Rows from block 7 of a small sound classifier, named by matrix and row number. Each number is 128 + 32 x the weight over its row's rms, rounded and kept within 0 to 255. All counts start at 0.
After each channel's rows are labels from the 100 clips, of 14848, where the channel reaches its highest value: "strongest on" is what is common among them; "loudest" is the band of the loudest frequency at the time of the peak. Only what is clearly more common there than usual is listed. The data: acted Russian speech (Dusha).
# c30: last pointwise conv (model.blocks.7.c3.0.weight, 192x192x1), inputs 0-95

c30.56 [116  88 109 115 162 146 109 128  91  94 135  74 153  93 127 152  98 160 190 139 117 116 121 172 110 118 123 139 152 178 150 139 127 164 114 104 187 120 129 147 183 148 149 128 150  90 158 174 153 152 121 135 142  93 121 174 109  78 115 161 134 137 142 129 101 118  86 103 118 190 124  73 121 134  98 148 143 126 146  61 114 147 110 205 142  88 146 127 137 121 144  91 141 156 109  94]
strongest on: emotion: angry
loudest: 4000 to 8000 Hz

c30.35 [113 106 108 182 166 123 161 110 142  89 186 181 126 132 118 106 110 173  22  99 120 118 111 162 151 159 114  83 156 128 130 130  92  84 113 110 129 159 125 108 122 137 169 131  76 131  73 149 143 157 130 180  62 174 136 123  79  91 178 136 138 115 174  85 103 124 103 112 154 142 101 135 126 127 112 121 140  86 122 164 128 127 130 101 154  75 114  90 157 168 148 122 103  86  86 113]
strongest on: emotion: angry
loudest: 250 to 500 Hz

c30.57 [136 121 120 198 105 180 113  74 187 170 140 154  95 144 140 132 127  96 168 138 164 137 116 126 106 138 122 219 134  94 151  99 164 172 112  94 102 124 141 105 106 129 118 180 150 170 130  88 149 176  95 161 124 132 138 107 113 135 114 155 145  87 105 173  92  91 167  88 146  81 119 125 189 145  92 167 137 176 143 134 142 135 120  98 170 143 120 164  92 125  94 144 149 146 148  85]
strongest on: emotion: angry
loudest: 4000 to 8000 Hz

c30.48 [115 170  72 155 160 107 120 120 190  98 134 152 135 118 140  45 157 117 134 127 110 183  78 136 105 138  45 122 175 204 130 150 108 173 150  66 138 160 123 180 185 120 127  93 139 126  50 166 160 157 121  94 111  82 113 129  87  93  99 113 177 146 140  86 127 103  79  86 105 159  88 135  76 131 151  86 180  86 115 146 151  92  87 113 109  73  89 133 174 153 142 136 155 141 150 138]
strongest on: emotion: neutral
loudest: 4000 to 8000 Hz

c30.77 [154 133 102 132 197 100 126 181 158 146 158 125 146 159 123 132 155  90 120 114  82 101  92 100 182 125 123  67 136 133 118 106 138 111 131 121 151 114 171 148 130 126  93 133  96 126 163 159  86 122 127 116  90 130 146 113 135 144  66 130 153 138 156  80 118 120 108 165 101 117 136 130 182  95 156 115 138 163  96 125 175  90  74  83 140 255 155 145 119 120 120 140  92 138 107 115]
strongest on: emotion: sad
loudest: 250 to 500 Hz

c30.52 [135 161 148  88 101 120 103 169  61 128  89 107 121 100 174 108 189 119 121  70 110 168 109 122 159  75 116  95 145 119 134 165 109 106 121 136 125 148 100 127  91 142 118 104  61 175  97 144 158 139 131  59 163 159 124  78 104 141  82 109 138 130 139 120 111 111 116 147  69 123 106 169 135  89 154 156 123 101 151 172  89  97 153 112  80 159  72  81 160 134 151  92  90 134 139 153]
strongest on: emotion: sad
loudest: 250 to 500 Hz

c30.102 [ 62 141 152 122 165 165 137 118 142 138  99 161 143 133 165  93 125 114 102 176 110 185 149 152 140 128 123 117 159 142 193  84 110 158 139 125  92 140 117 114 125 135 157 110  99 137  47 127 142 107 116 125 109 149 152 144 138 160 146 130 140 129 139 176 139 112 124 138 108 122  75 139 197 145 152  94 145 132 116  89 135 114 163  79 168 140 215 131 164 130 126  98  97 132 183 149]
strongest on: emotion: angry
loudest: 250 to 500 Hz

c30.91 [103 142  87 128 108 123  38 109 167 138 128 143 148 171 152 121 145  95 116 119 106 179 110 108 103 133  67  78 106  95 129 126 131  72 131  98 114 158 150 159  92 102 142  78  99  99 148 148 134 116 124 135 137 125 115 116 124 132 131 155 152 136 121 122 110  93  87 158 148 122 124 178 129  36 139 127 109 105 108 130 110 114 145  46 150 153 116 107 174  67  41 116 119 147 146 120]
strongest on: emotion: sad
loudest: 250 to 500 Hz

c30.12 [101 167 142 162 111 124 133 116 129 117 136 142 165 107 127 104 151 108 131 132 156 150 156 132  29 145 124  45  89 141 146 146 113 169 137  68 169 176 111 167 168 125 175 165 112 106  99 193 138 146 131 143 117 151 152  96 102 138 167 117 205 157 141 132 179  86  73 132 145 103 161  93 119 107 113 136 152 142  42  87 165 160  88  94 113 153 112 112 120 110 110  93 121 132 154  98]
strongest on: emotion: neutral
loudest: 4000 to 8000 Hz

c30.108 [135 125 128 103 192 129  66  79 125 137 103 124 116 144 133  99 190 117 196 123 162 182 105 137  53  91 133 102  97 126 142 125 128 148  94 129  99 134 138 101 132 195 173  78  94  83 131 126  73 166 133 125 169 126 158 130  98 145 108 151  84 121 112  71 133  76 126 156 123 145 124 116 102 108  89 122 170 117 109  86  94 165 103 172 101 108 122 117 214 120 108 110  84  94 103 134]
strongest on: emotion: angry
loudest: 250 to 500 Hz; 500 to 1000 Hz

c30.36 [141 159 121  90 144 115  90 167 100 172 104 144 162 160 140  58 161  67 101 102 140 122 118  99 122 118 156 103  44 106 137 120 116  96 113  82 117 131 163 121 150  58 136 141  80  87 105  74 121 171 162  90 122 150 177 106  83 103 133 150 124 101 125 121  94  99 203 126  87 117 121  98  98 127 171 134 142 118 123 135 130 155 105 102 126 152 138 161 166 113 152 109  88 134 153 136]
strongest on: emotion: sad
loudest: 250 to 500 Hz

c30.153 [ 91 122 151  88 143  57  91  51 113 129 182 154 180  83 124 118  99 126  49  84 143  95 123 130 123 125 104 115 170  94  49 145 137 125 122  85  94 124 142 153 155 145 126  92  91 123 115 152  98 157 120  93  73 123 147  91  99 129 157 150 180 122  65 102 134 116 118 145 129 184  21 154 138 154  86 108  92 164 128 116 103 129 119  97 140 113 131 161 141 100 186 109 129 136 131 163]
strongest on: emotion: angry
loudest: 250 to 500 Hz

c30.125 [137 116 136 140 151 156 116  97 172 113  91 149  85  86  97 151 109 141 146 146 145 163 160 123  92  90  89 124 151 140  82 169  96 138 161 115  78 110 148 111 138 156 197  74 121 125 152 113 102 130 116 118 110  76 153 154 129 119 136 117  72 111 158 125 193 119  61 199 113 174 129 114 152 105  30  97 107 138  75 151  72 173 137 101 114 127 127 113 189 112  78 116 115 114 148 139]
strongest on: emotion: positive
loudest: 250 to 500 Hz

c30.99 [ 88 137 137 125 229 127 105 155 180 147 131 124 179 109 170 121  85 154 142 139 155 109 148 117 110 116 108 166 181 146 152 148 157 125 170 175 128 121 115 169 127 111 157 138 107 112  93 118 106 164 126 158 190 168 170 166  83 155  95 138 102 141  77 136  75 163 102  59 155 142 103 179 154 106 128 121 104 118 108  87 134 143  65 145 123 141 132 145 159 110 148 112 136 133 135 175]
strongest on: emotion: angry
loudest: 500 to 1000 Hz

c30.73 [146 143 142 114 125 120 106 121 112 125 201 117 105 101 160 155  42 151 117 162 165  63  92 101 100 132 170 133 141 137 180 105 111 152 128 200 115  83  96  66 154 163 105 135 151 186  98 156  99  76 103 137 129 150 130 163 103 106 129 181 153  89 124 119 160 176  92 130 158  92 108 116 131 110 105 124  85  96 136 109 141  94  93 111  83  96 214  92 135 172 130 103 139 130 111  78]
strongest on: emotion: angry
loudest: 500 to 1000 Hz

c30.17 [181  89 134  95 182 132  92 146 152 121 157 116 103 145 124 142 117 139 132 102 190 125 151 148  99 146 131 140 155 155  99 154  99 195 169 138  98 140 164  99 154 148 152 124 131 144 178 101 101 159 107 111  85 139 106 210  75 167 132  84 120 164  96 107  93 180 106 155 123 161 139 117  97 131 126  92 117 121 136 111 195 135 104 119 148 116 140 132 111 121 149 194 120 200 126 128]
strongest on: emotion: angry
loudest: 500 to 1000 Hz

c30.72 [106 176 134 228 115  95 102 199 125 115  63 125 118 117 102 158 113  79 144  84 166 144 152 148 140 110 129 149 131 105 140  83 154 117 126 180 142 100 190 107  82 120  75 169 136 107 103 116  88 132  55 152 153  48 175 130  95 108 134 136 101 123 102 163 149 160  87  89 146 121 142 171 110  99 143  81 114 146 134 136 152 108 134 148 138 121 120  82 174 153 127 137 103 144 136  70]
strongest on: emotion: angry
loudest: 250 to 500 Hz

c30.129 [ 89 158 106 117 111 152 172 117 146  63 173  97 170 166  93 171 190 151 105 163 127 160 118 139 110 138 141 182 169 158 131 131 133 125  96  50 123 135  77 127 119 107 108  96 123 177  84 127  88  86 140 159 136 128 183 124 142 102 107 100 114 134 136 138 127 104 116 179 122 111 108 189  96 141 113 183  95 198 123 134 172 136  65 124 106 127 119 162  69 171 142 155  93 173 116  75]
strongest on: emotion: sad
loudest: 250 to 500 Hz

c30.189 [100 112 108 120 105  92 136 101 154  64  90 151 188 125 124 163 107 122 115 127  93 155 152 157 104 119 146 135 134 185  89 108 168  98 110 161  98 156  97 114 164  92 117 152 165 156 103 157 151 179 167 148  77 136 118 145 107 126 139 209 134 143 154 116 102 168 139 128 113 143 150 126 130 124 109  94 135 138 152 138 170 115 101 156  79 113 151  84  76 150 114 114 135 153  94  98]
strongest on: emotion: positive
loudest: 250 to 500 Hz

c30.29 [122 131  92 136 124 140 146 151 143 165 131 106 170 129 132 167 157 107 121 135  90  99 160 103 159 132 132 102  99 119 166 132  78  74 144 134 152 114 185 153  93 121  91  53 110 139 142 130 118 135  82 134 176 146 149  94 104 118 130 180 116 102 134 126 116  83  96 122 136 121 136 166 168  91  92 167 110  91 126 122  67 119 132  78 151 191  89 133 111  71 105 100  99 110 165  96]
strongest on: emotion: sad
loudest: 250 to 500 Hz