config = dict(
    gain_aug_db=6,
    kernel_size=5,
    init='kaiming_normal',
    beta1=0.9,
    grad_clip=5.0,
    warmup_steps=3040,
)
Rows from block 6 of a small sound classifier, named by matrix and row number. Each number is 128 + 24 x the weight over its row's rms, rounded and kept within 0 to 255. All counts start at 0. Numbers have three digits each.
After each channel's rows are labels from the 100 clips, of 14848, where the channel reaches its highest value: "responds to" is what is common among them. Only what is clearly more common there than usual is listed. The data: acted Russian speech (Dusha). In brackets: how many of the 100, against the usual share in percent.
# c30: last pointwise conv (model.blocks.6.c3.0.weight, 192x192x1), inputs 0-95

c30.81:120126166118137159142158148109136122161145141164151137142154138167111101166133169122105116126100130092112143085110105126114087121157116128103124120114120155099086121148139139117124148126112149136146107136148129116141171132084068102083124125124107130132139133114191144125066123103141115119
responds to: emotion: angry (66 vs 18.7)

c30.126:110148131105112129095100146136127135137160130112137130131132118092097138152144115075157129156139158118115141077122157140148159140139108141127145141142110137086128155142159122131159097113138151149111089159166114154093185152133096141146134137104158128121115164135115115108161107110097122122
responds to: emotion: positive (53 vs 18.7)

c30.141:114127122104075129131095141134137139116138140102147088112154132125110117125144141113087175135116138136170127138075138149152096106150127122118135113120102085156059107147143083147104129103092146121164134078178149099169193168116154167107128098138168133156153154126129106181107113112117128132
responds to: emotion: angry (43 vs 18.7)

c30.21:129129110114146125121116123116145134123168128110143101134174137128165138132081144153171130144138159123098110111092154133152126090138154109125118116114151124158098174147121151164129123160136123122102083135120144152101165139131134110146088165141124115087115118104123094080123144134111120133
responds to: emotion: positive (67 vs 18.7)

c30.42:145137097145136115130111140118106153139152126086115149134106123115100137084104164152122137146097138130174111111151136131111130143165136154122166119128155129112132111142127122121120168117165156167149127115132111123120110090088150134122120139124156127088141137119095136153124123166152157099
responds to: emotion: positive (73 vs 18.7)

c30.135:093128106122138099129102161171131139098141141110124126065139117158144137119140162136122164123107108152142150105093090160170138135143130129180125102134083160102132118135122122116109098158120092144125106095123132098127161132113155154146157113144126167091078141138174101102120153119139142130
responds to: emotion: angry (64 vs 18.7)

c30.97:154096160127141113156142138106132132095125153119100124112112108128119130135139098126137144139085119125164155108094120113145175122151141139140136118105123141144132136164175162126149117139075153091133134146091145123122169153162139133128081138110144132128140135129108115120150123148125147125
responds to: emotion: angry (73 vs 18.7)

c30.160:138120106082099114096141143115135102105098093132116169097123103102134130140160162100146083086160154147090110088174090082125149081147138098133087125134134106135095112139102076154121108090106117109126127123151125095105112110103140093152128150083101126131093106134107147160139131160126108115
responds to: emotion: angry (57 vs 18.7)

c30.58:106128115101105147121128143107140139141169128132149117131110134144133117104135099152135136129150106136131151099129151135107092150131141117156098162136094179090141151134113124138123106126117146130155121154105164145116129084124191122149126168078186128175140117151123097117182130110127090139
responds to: emotion: positive (50 vs 18.7)

c30.161:136119137128083137153121108140162142143123149135156145170178104145151093093116134141141142120155076157149125147135171140136116132123161135141123170135149194068165139113108138102168116153096150128154107170133130112115113161144143154152111133142111110121139152144097125145131116142155112136
responds to: emotion: positive (54 vs 18.7)

c30.45:134106156116094175158080141120147102100133130146179153098143139131066115123140129160119135179143166119135131137129100140125130125132114112164127109150143118136138137145126107108125165134141123127162111152071191140155092148140093143156132136175119111118099150128166159116138109144121149177
responds to: emotion: angry (56 vs 18.7)

c30.179:130149160124136133090104132139123105101122138129136144106125135111125147131133100115128098125104134133165100135147137125153135117155116111097145105133137177118117136154145158118107117090081156069101126140118116096108141116103143089128073156106131118151098163136143134120118106146135098146
responds to: emotion: angry (49 vs 18.7)

c30.69:132133158118102097144125121130150134116128075101118128113137124109128141128091117125068131136135184113100169080133161151138126117105121129185084095124094132185106123128112101137103090115137131124166100115126174173129118104160146116119129108106105112090111118117135123132141112164147133122
responds to: emotion: positive (63 vs 18.7)

c30.30:155134121159158103150139136141094124123125145165144118114112111140136139108140138114118123152125132131105089126137143129145118116151104134118113148164151129060117141132110153115131135178103130122122150139100109141120133160110084130123152077107145113123151122115154095107122168135133101094
responds to: emotion: positive (53 vs 18.7)

c30.15:120148152122113113128135139121118155117122134159101085131142105148166122144139094131140153109108120081106152116136143126148163150102120145154166166107127143120150116159140103114127173110122115131086138145141105116151097172102085131112086098128095158162137093157136136083138147139064181113
responds to: emotion: angry (58 vs 18.7)

c30.152:134135133120140147124144144134140126111129167139117106102150124150171108103123138138071099085114077152151098140155132129163134129119103105113127128101138136133117151160121153105109146101144097187114129138153125082099125131109089166091105124137097116088125103134134151110156129112135119078
responds to: emotion: positive (60 vs 18.7)

c30.138:151161095151121169135128129126145131126121110133104160134111104097123101085122160117158144136120130108130152151082141110143112127114122131118141120106121152116132127154100114087193093104171131100172131125123139107135136130163146110102097104093116187105143109107169125100158138143133122158
responds to: emotion: positive (39 vs 18.7)

c30.71:125154162130162120115118144134072157141122149095130130093123136170116097160122098172134119165090157091092122140073121125159123111093115127119158092137126130160092133118108154128135147112164120126113129123136101158114173123127070098118118118132117131065108148123130120101167118173121121135
responds to: emotion: angry (42 vs 18.7)

c30.9:124120133085119120142104104135152114094143113133132158104133096130120162123128120171130122124148112117160134138098135110129098134138186093125136126110144165160141138150108119132161141159148147148110072127072144148061184143143063100151142127131147160138110128126157098102149088146113096178
responds to: emotion: positive (44 vs 18.7); emotion: angry (40 vs 18.7)

c30.147:120042122102142126123130117130098140125115094139122135109141150184104136093072114066123121121071082089110069128152118121132093129167144136112124115121140159116117107143141145138114094142136141161121119092098092134140099116108159134164144095140151117141125124157127137112151118151134158112
responds to: emotion: positive (45 vs 18.7)

c30.64:124133148146121079118170128157129116123112124145122167160074112120131056139142133101098103126107132129205159111118144148115128167085108121119100117141137118125168104129139118131086112104112100141125132170106162102114123107089130085153115125139155136129091171122123197137102137123137093129
responds to: emotion: positive (53 vs 18.7)

c30.99:121105081123107124156100111132169176153104139139124105148141146100144134089152157138133124132106080098131118128047131156118093135123149100153111145073152117110160134132109100124136130156123122114133129076098108138147162109134091166155115110118109127152129116134158105132120114104147110100
responds to: emotion: positive (57 vs 18.7)

c30.41:112135115112122131108123130114129113140150149136152175134127137076118132110111134071154148129139157176101110135121121121102102125126158147147098130138100091085135094142091128114144129123149183106120172126139076096129132071131138187129166162071141129117135102091114153137151140153114158138
responds to: emotion: positive (52 vs 18.7)

c30.139:174132135131085107122151125121081127110103128141087133132119114161153114085110138141136093103064126097137132127137095141098123118142098080137121124157076148128102132123150115173119134108112134111118149096138138095124091135174114175136103132141130155193152150149143106138122135123108153117
responds to: emotion: angry (42 vs 18.7)

c30.102:079134156142134115106102131126159127165127184139123132136160149120087165143110083110097157135127144143139121105070140149181114136079118149154158133110132156147136155121160105175059153148135154127126197061151150142146097126122156156110126136101134149161126133154112164172126111159103149154
responds to: emotion: positive (44 vs 18.7)

c30.50:121138101126136135092128094125148105124144158111159169152122110140093143142141124095176141156115127118134156099084121099125106131163120110141116116132149102127132074162102095142103146107147124139131157120150132069164135119096149162154125185152136112124134118104159162128145140157106164117
responds to: emotion: positive (51 vs 18.7)

c30.32:097153151154137136101147162156134137098135161144187092135115121132116094145129131133065117109114134120139172148106120107127158147137130146117116085146115123121133138079154127147141127133119130133155105125111163102111121126182065100123125127126170113143129181126109099151149082146130173166
responds to: emotion: angry (46 vs 18.7)

c30.157:163108128115153154141102151113171142157144123071119111107098090124179121119145084168131128127139146108097111103119155135085081153114130167120097123169087139103127124098125142142098116132131129139099141097117136157142132111175136122135123078176113158165112129133111117085102109181110135142
responds to: emotion: angry (65 vs 18.7)

c30.125:157175137140126125126163128151099142101118127132145099140132154116157143071108136135061100087147105091131147157113160150155145115109123102114079131153104128124144119118136113147135119124104134120105106124133158155155095154114135116116110114151124105131145132128140137091149114100100099083
responds to: emotion: positive (72 vs 18.7)

c30.184:143124117129095140158151129100144134126125120126160149120134137143140108119132133158138132124121171147093125119110154108082158105122151117094133137128142111087124144123128113143171122089167070125144124161142142103157109101107118106170131125107136177110155142132129154139126133100141111140
responds to: emotion: positive (59 vs 18.7)

c30.112:121090103101106148104106066080166090162161110128073124133128147074145156154139121120137141109168101125129087129128136138115140108136050106114097132140130147156139139144091100161111157104147118143092130102147137124126125119140157193146140111139136102122159076128129097166109126120116118118
responds to: emotion: positive (44 vs 18.7)

c30.27:108117141140108157136155103124137161089131148130182134139094096133117109130117122143118118129123136121105137145116156098127093120127142126145131166154098133114147143167113112071112170154102159139153115155128122124128110123112132168151158139131121088122140110088110130114138132138173152155
responds to: emotion: positive (44 vs 18.7)

c30.60:163105115131086145174108108144126149127148134119132101144146136126104130101145128102115106143151119129108111099141166127161123099110145145126130111126165126106121169183108124129096101137119136162114121138107133150120144155142180132133158113131108102085156112148142128112130123132103094126
responds to: emotion: positive (43 vs 18.7)

c30.61:144132153106136169137153144140078126120118137143142136145141135167135094091155102159117147107141149109133143124103144145151166101140102125136100130147136132127076144131132150107153085146078106119122154144132109148120130182118106149080124088122109115111141121136127179105117133118155067136
responds to: emotion: positive (41 vs 18.7)

c30.77:151120129106094126104144124125116115101129128099141150123094148135130122121115131092171092144139143132125116112121094098088187133111135105129141111081095179144168099125135171160135124128159131088132135169145157141142143132118163121166099148127196105186168126111097111107117125126141138087
responds to: emotion: angry (47 vs 18.7)

c30.156:120157134139142147142112133103132133098119108175141149141175121144114098142132139122134144098138111106153166153164092109096115134096155143078110095135163137090113092116125110159116120134144169115134166109111138073110126142111130166136127138150130131128146132146099189135149115166111130124
responds to: emotion: positive (47 vs 18.7)

c30.145:104148079091112154126076116140160109112115135151160135108136150179078098148144092100126132124131113102123137147100123154166122096112108092095115118139148179088111128154123137144091105145109082110126107123184133134186091124139173117148077126136067154135140146129154163136119111128133102136
responds to: emotion: angry (57 vs 18.7)

c30.22:143138131088116151135127130111149116121121115143128135134091098105168134116153163092128134101150159113096125142111141117116153111137148162108121122149084084077170151104184143131117140133141116127161153101167051155114086099109090153124166135091102081132088106144153083122121161109133112137
responds to: emotion: angry (44 vs 18.7)

c30.80:108170134148140157130138091117121124093144121143150152122143110071095100115107193115106156159163173102152163114124118115145106119117125115156138128137154079102088135133101103130125158130116160137132159097148124078116109112092151120142123100130139123123136125123114152129129162149150157130
responds to: emotion: positive (46 vs 18.7)