Weights of a small sound classifier: activation gelu, depths [12].
Rows from block 4 of a small sound classifier, named by matrix and row number. Each number is 500 + 25 x the weight over its row's rms, rounded and kept within 0 to 999. All counts start at 0. Numbers have three digits each. After the name is the row's rms in percent of the matrix's.
After each channel's rows are labels from the 100 clips, of 14848, where the channel reaches its highest value: "loudest band" is the band of the loudest frequency at the time of the peak; "strongest on" is what is common among them. Only what is clearly more common there than usual is listed. The data: acted Russian speech (Dusha).
# c30: last pointwise conv (model.blocks.4.c3.0.weight, 192x192x1), inputs 96-191

c30.115 098:518465468538493559517538488515485493461495475428497472507496510499454494528484516502516479494463504496474514478564529450506509556517474503522501490505507487515530506509555473495495502497540535525488463454499422525487510508511526531547481505499540519523479511533505474482494504514498491483
loudest band: 250 to 500 Hz
strongest on: emotion: positive

c30.77 097:551528495533515501510481467515468508552532477477529509486492495493475497472475454524510505569526479517467544490539452498516478525488479550541487478513489547490496522511517506521521487454510423521476508502441479523481468464491530472538520460516538479526480461497503525511514491542482536452
loudest band: 250 to 500 Hz; 500 to 1000 Hz
strongest on: emotion: positive

c30.184 100:525496528526494483540491525484495518497524488436463478509495476499492524456486551541452478484467472490477539564462496522533477517516516502468484499486488475465458530487464478525513482529518484447488526503524524518490497483440480505561524483472472486528517541474539481468515469549487482502
loudest band: 250 to 500 Hz
strongest on: emotion: positive

c30.3 098:530520501543505509487529487487474516466550438499483505503482514454541513483466511449536478539530495507488536471510479461559507509516479506498497513468503462500477514487536508564512520506489473486504515545501469508519476491483509506510479496492535506488530524555463475483482484529472513477
loudest band: 500 to 1000 Hz
strongest on: emotion: positive

c30.61 098:539488525441506482526536500483492494491488495497435444494488494486476475540486507513464528526503483490460445527501464497488491515544514534483492500525513459486484461522458491471501496495466497503442500511499490529507483516464519521522506496533501500509544493486557514511473471484482493479
loudest band: 250 to 500 Hz; 500 to 1000 Hz
strongest on: emotion: positive

c30.23 104:527499520426454547495521531504475539475519492450513493507518472506496532489512504521486469508483485506505511474490508492475523522474521476508460522473511507477480507513500486477537464471456479449516514494510475509521483469474522479457506518531460477495497495476508502501498526476494474455
loudest band: 500 to 1000 Hz
strongest on: emotion: positive

c30.7 103:481474499467539505526482466469500525487493531493499472522510530501509500481494486515481484449499464531514469516467519505490500488500510444465541510495435478492512448462471505529510482542548493468538503504542480492437487501469474533486436490467471521527479524534476504509528516506527467440
loudest band: 4000 to 8000 Hz
strongest on: emotion: angry

c30.69 096:510473494481456462530502502503508496464561475541493521542491505505488495504488510503492472512539554499504467498490498489488489523485510520503521535484418522490516500454524502495449528516487515478464521550487468509471503534461483513541505466505503515476495552486522508505537477521549515511
loudest band: 4000 to 8000 Hz
strongest on: emotion: angry

c30.16 096:458527453467416519514479501551471481483543531522500486473508463474510513496491514469487519466482501522468502485485505502529478499501534475529504519532508530535490518477487513477502464489498490488485500545474499495521499549457486451553481472454456481477534527479527431520465502510563501526
loudest band: 4000 to 8000 Hz
strongest on: emotion: angry

c30.18 098:460464478515491489493475489542485457496460512487520481521483472487480575486542495483479437520455517518509554527521505511488485453527503525504524530518489464479503492552472521435544520488484513508493494481491492498518532539497467525518492513495484519521472521503522533516460501503478480496
loudest band: 250 to 500 Hz
strongest on: emotion: angry

c30.39 100:545483518478527470500552497505486509540501518463465523476480488508448458517455471539516525492465529501486496527521500494508498512500476487497497514485490527494483492473496489480465498494474499521516510476545485519492455499437519544506490518449533535513477531498456478500499520522470480557
loudest band: 250 to 500 Hz; 500 to 1000 Hz
strongest on: emotion: positive

c30.84 097:532474516473518523495487500455494527445519570478517512498461496506520499504546445499494509477531499523504518552460500506518469516494505511460499510469521497486544502510483485510505502501513536538425524528536465428481528470494490523490443469465486527450517472505491527522486526503487511470
loudest band: 4000 to 8000 Hz
strongest on: emotion: angry

c30.188 099:514537534508503507503537524471505469508509471494515465518485534528512491489480479560497501512473539482547505480512527519527519521452488449430529497518491487537497494525540528517518503461501490530447498499517509475486452444459462477453508512485492503483493476477550493491515477508510504501
loudest band: 2000 to 4000 Hz
strongest on: emotion: positive

c30.139 097:545493487507506517522500505500521487525471480469491481469472507469445533486486486427498501491464511489491483506485528527477531504510526492507500463531531485504567468496538478524486513513521539469506529528535452484484531502479491525480487529510489477469521519498489463434506503486497473494
loudest band: 250 to 500 Hz
strongest on: emotion: angry

c30.8 105:473512496491500449497449503511490473458481500500484474460526474548485479471500491501464515492520472471486477465448539510437501494471513497494525506513497482503500467493481539480536514453531438525509528509477486492491456483463480459488473500522473515461482501429501435504475520497491519529
loudest band: 4000 to 8000 Hz; 2000 to 4000 Hz
strongest on: emotion: angry

c30.0 097:520517484554546523522475519481472479506501511490516506496509502528527513487486539500474517506478539445470506506540440557494485495494523476450442489518507512478529460529528477512514492488519516479495430499508456465492534525496536491500492485542477503471488540500486532497471538497543538462
loudest band: 4000 to 8000 Hz
strongest on: emotion: angry

c30.104 100:498449528481482510469502457490521460522525519491498536465493499546475475506475474514455522500482549495535504506488519498468449513479531498508508487498492492525519489492491519546509530462472471496466488489484485516508497470498525483519501481479512542526463504506502460464502513530513455438
loudest band: 250 to 500 Hz
strongest on: emotion: positive

c30.30 105:488483472475523485546509500482484522481494529485446515497535484468498514528528470521528527449473523483518518472483509508510498446458495520469510508542439482501509499503484460503458502477525505525498461486474476539473471496505493499488537517507461514500556532498507505473451507504470523549
loudest band: 250 to 500 Hz
strongest on: emotion: angry

c30.131 099:523477502454496505505513525509490462445489487478542505477529491518556494448538461421533475470463502465466507533479487506510519516527505507475493502491516550584519490491518464504507497476535473486499504505514525479519490500522494493521505457480512533517481502473495480504511474495509506454
loudest band: 4000 to 8000 Hz
strongest on: emotion: positive

c30.113 096:485451519488546475475468499461531482489487538507477516514463500510425470537483519540509522459500508468531491517504464521498502505516489469507496505506493493501527462537497518496478516524490547431486472521513538511474473497500530518504482493473483524463511471453534527539534535484489510472
loudest band: 250 to 500 Hz; 500 to 1000 Hz
strongest on: emotion: angry

c30.154 098:457525473480490470464547502521503493483507492502499454500538433481495497494508506498492525476531501548476513494481463506505479551493501512541551522523556526534529494536555488515532461464487494482462547482486542468472516526491480494488519552482518524501507495475523499496443485478509479510
loudest band: 250 to 500 Hz
strongest on: emotion: positive

c30.150 107:483505439476433493521533477508476537485507463472469468504450519480515542438498496469505492495467488509495514548538526473490512454496484517505494500519516519511470463494530499516531482538508526496523498528476491484497509477510485517455466464497505483468510478542513486503482441496496519485
loudest band: 250 to 500 Hz
strongest on: emotion: angry

c30.79 099:548529545463462520463501502539486518484505501532527559486531512473540521517484502576498516520504520528507511516529481527463512442511515491519499452467479478492524489509475477478503504503448501458497513507534487517518481491522512489476487530484490551518526505463474494463431525479509501480
loudest band: 250 to 500 Hz; 500 to 1000 Hz
strongest on: emotion: positive

c30.174 099:515458521551530528501448535540513437497526493513457484489522492482508470476512521489465438515502509515527460500510529501494508534466521507529484492532447473515515505495488491508490492508578472485529483497498478507472535533494540471479497514480482473493497522527484488528510509520483528482
loudest band: 2000 to 4000 Hz; 4000 to 8000 Hz
strongest on: emotion: angry

c30.10 099:482533457502476494519474490463474516499472460490488458469487521492547530483526554468492495475489487535513519484546528508452488463470460510525491487530516544516518483490504531495478474515532519522526492484504500521500473488474507521476518471564523519466513482476511451494505529508529491520
loudest band: 250 to 500 Hz
strongest on: emotion: angry

c30.88 102:537534531476466495518470492489478483514530477528464483530534478468516527511538506532518481519542499495487494502487523509486545523515542503472494519466481523494504522516472490518508495497474475469436499518537452551519513475491503458501500487515506493490540485518494495477496479488481549459
loudest band: 500 to 1000 Hz
strongest on: emotion: positive

c30.176 099:524547524503482501472442524518504502482483485506519531516577493509473515485494510525487539521530539498495533462472503485501458472495499486499509476492497510485497527498470488495503496472485505609499502486473513482493470513480505458509467531525492512488480471496472494488451533460540466522
loudest band: 500 to 1000 Hz
strongest on: emotion: positive

c30.11 100:487529506511481520462548478498506515515517492520502502493511479479504526500489459488482506487514492529481473500470497471554497505478499499507496501475483497483478526495544470500483516441459537470469466487492507502499518497525490497536487514444516544443519528461518483475515454502537529502
loudest band: 500 to 1000 Hz
strongest on: emotion: positive

c30.140 099:481551521445496522540480519518421486478457482514507485460542514536530524495509470486551486517521522484492491508494452528475523485519533464510451497508527531521566541530499537551480507483523483523523456527477503488514558477512537511464487496497525521453462493542514483512485477511474516501
loudest band: 4000 to 8000 Hz
strongest on: emotion: positive

c30.55 096:498501530478495492517486505515484467472517483475514539493493498487458483481500498489527449496507509500519530493495498514526530488490474534505489509544455415448517482520476472478513523471523514555514517470491470486496517515516490482517445513495520475511486515515511497474514442543510520505
loudest band: 500 to 1000 Hz
strongest on: emotion: positive

c30.132 099:502526495473545484485452525515489478525481520511521503534556514513516478441462473501484486527485465479507488558487515482500510457498519487461505516528497489447497492496488517495528497518528497548519509483431511532527522469495525532452471471471476477528483491518517491488482476529500486489
loudest band: 500 to 1000 Hz
strongest on: emotion: positive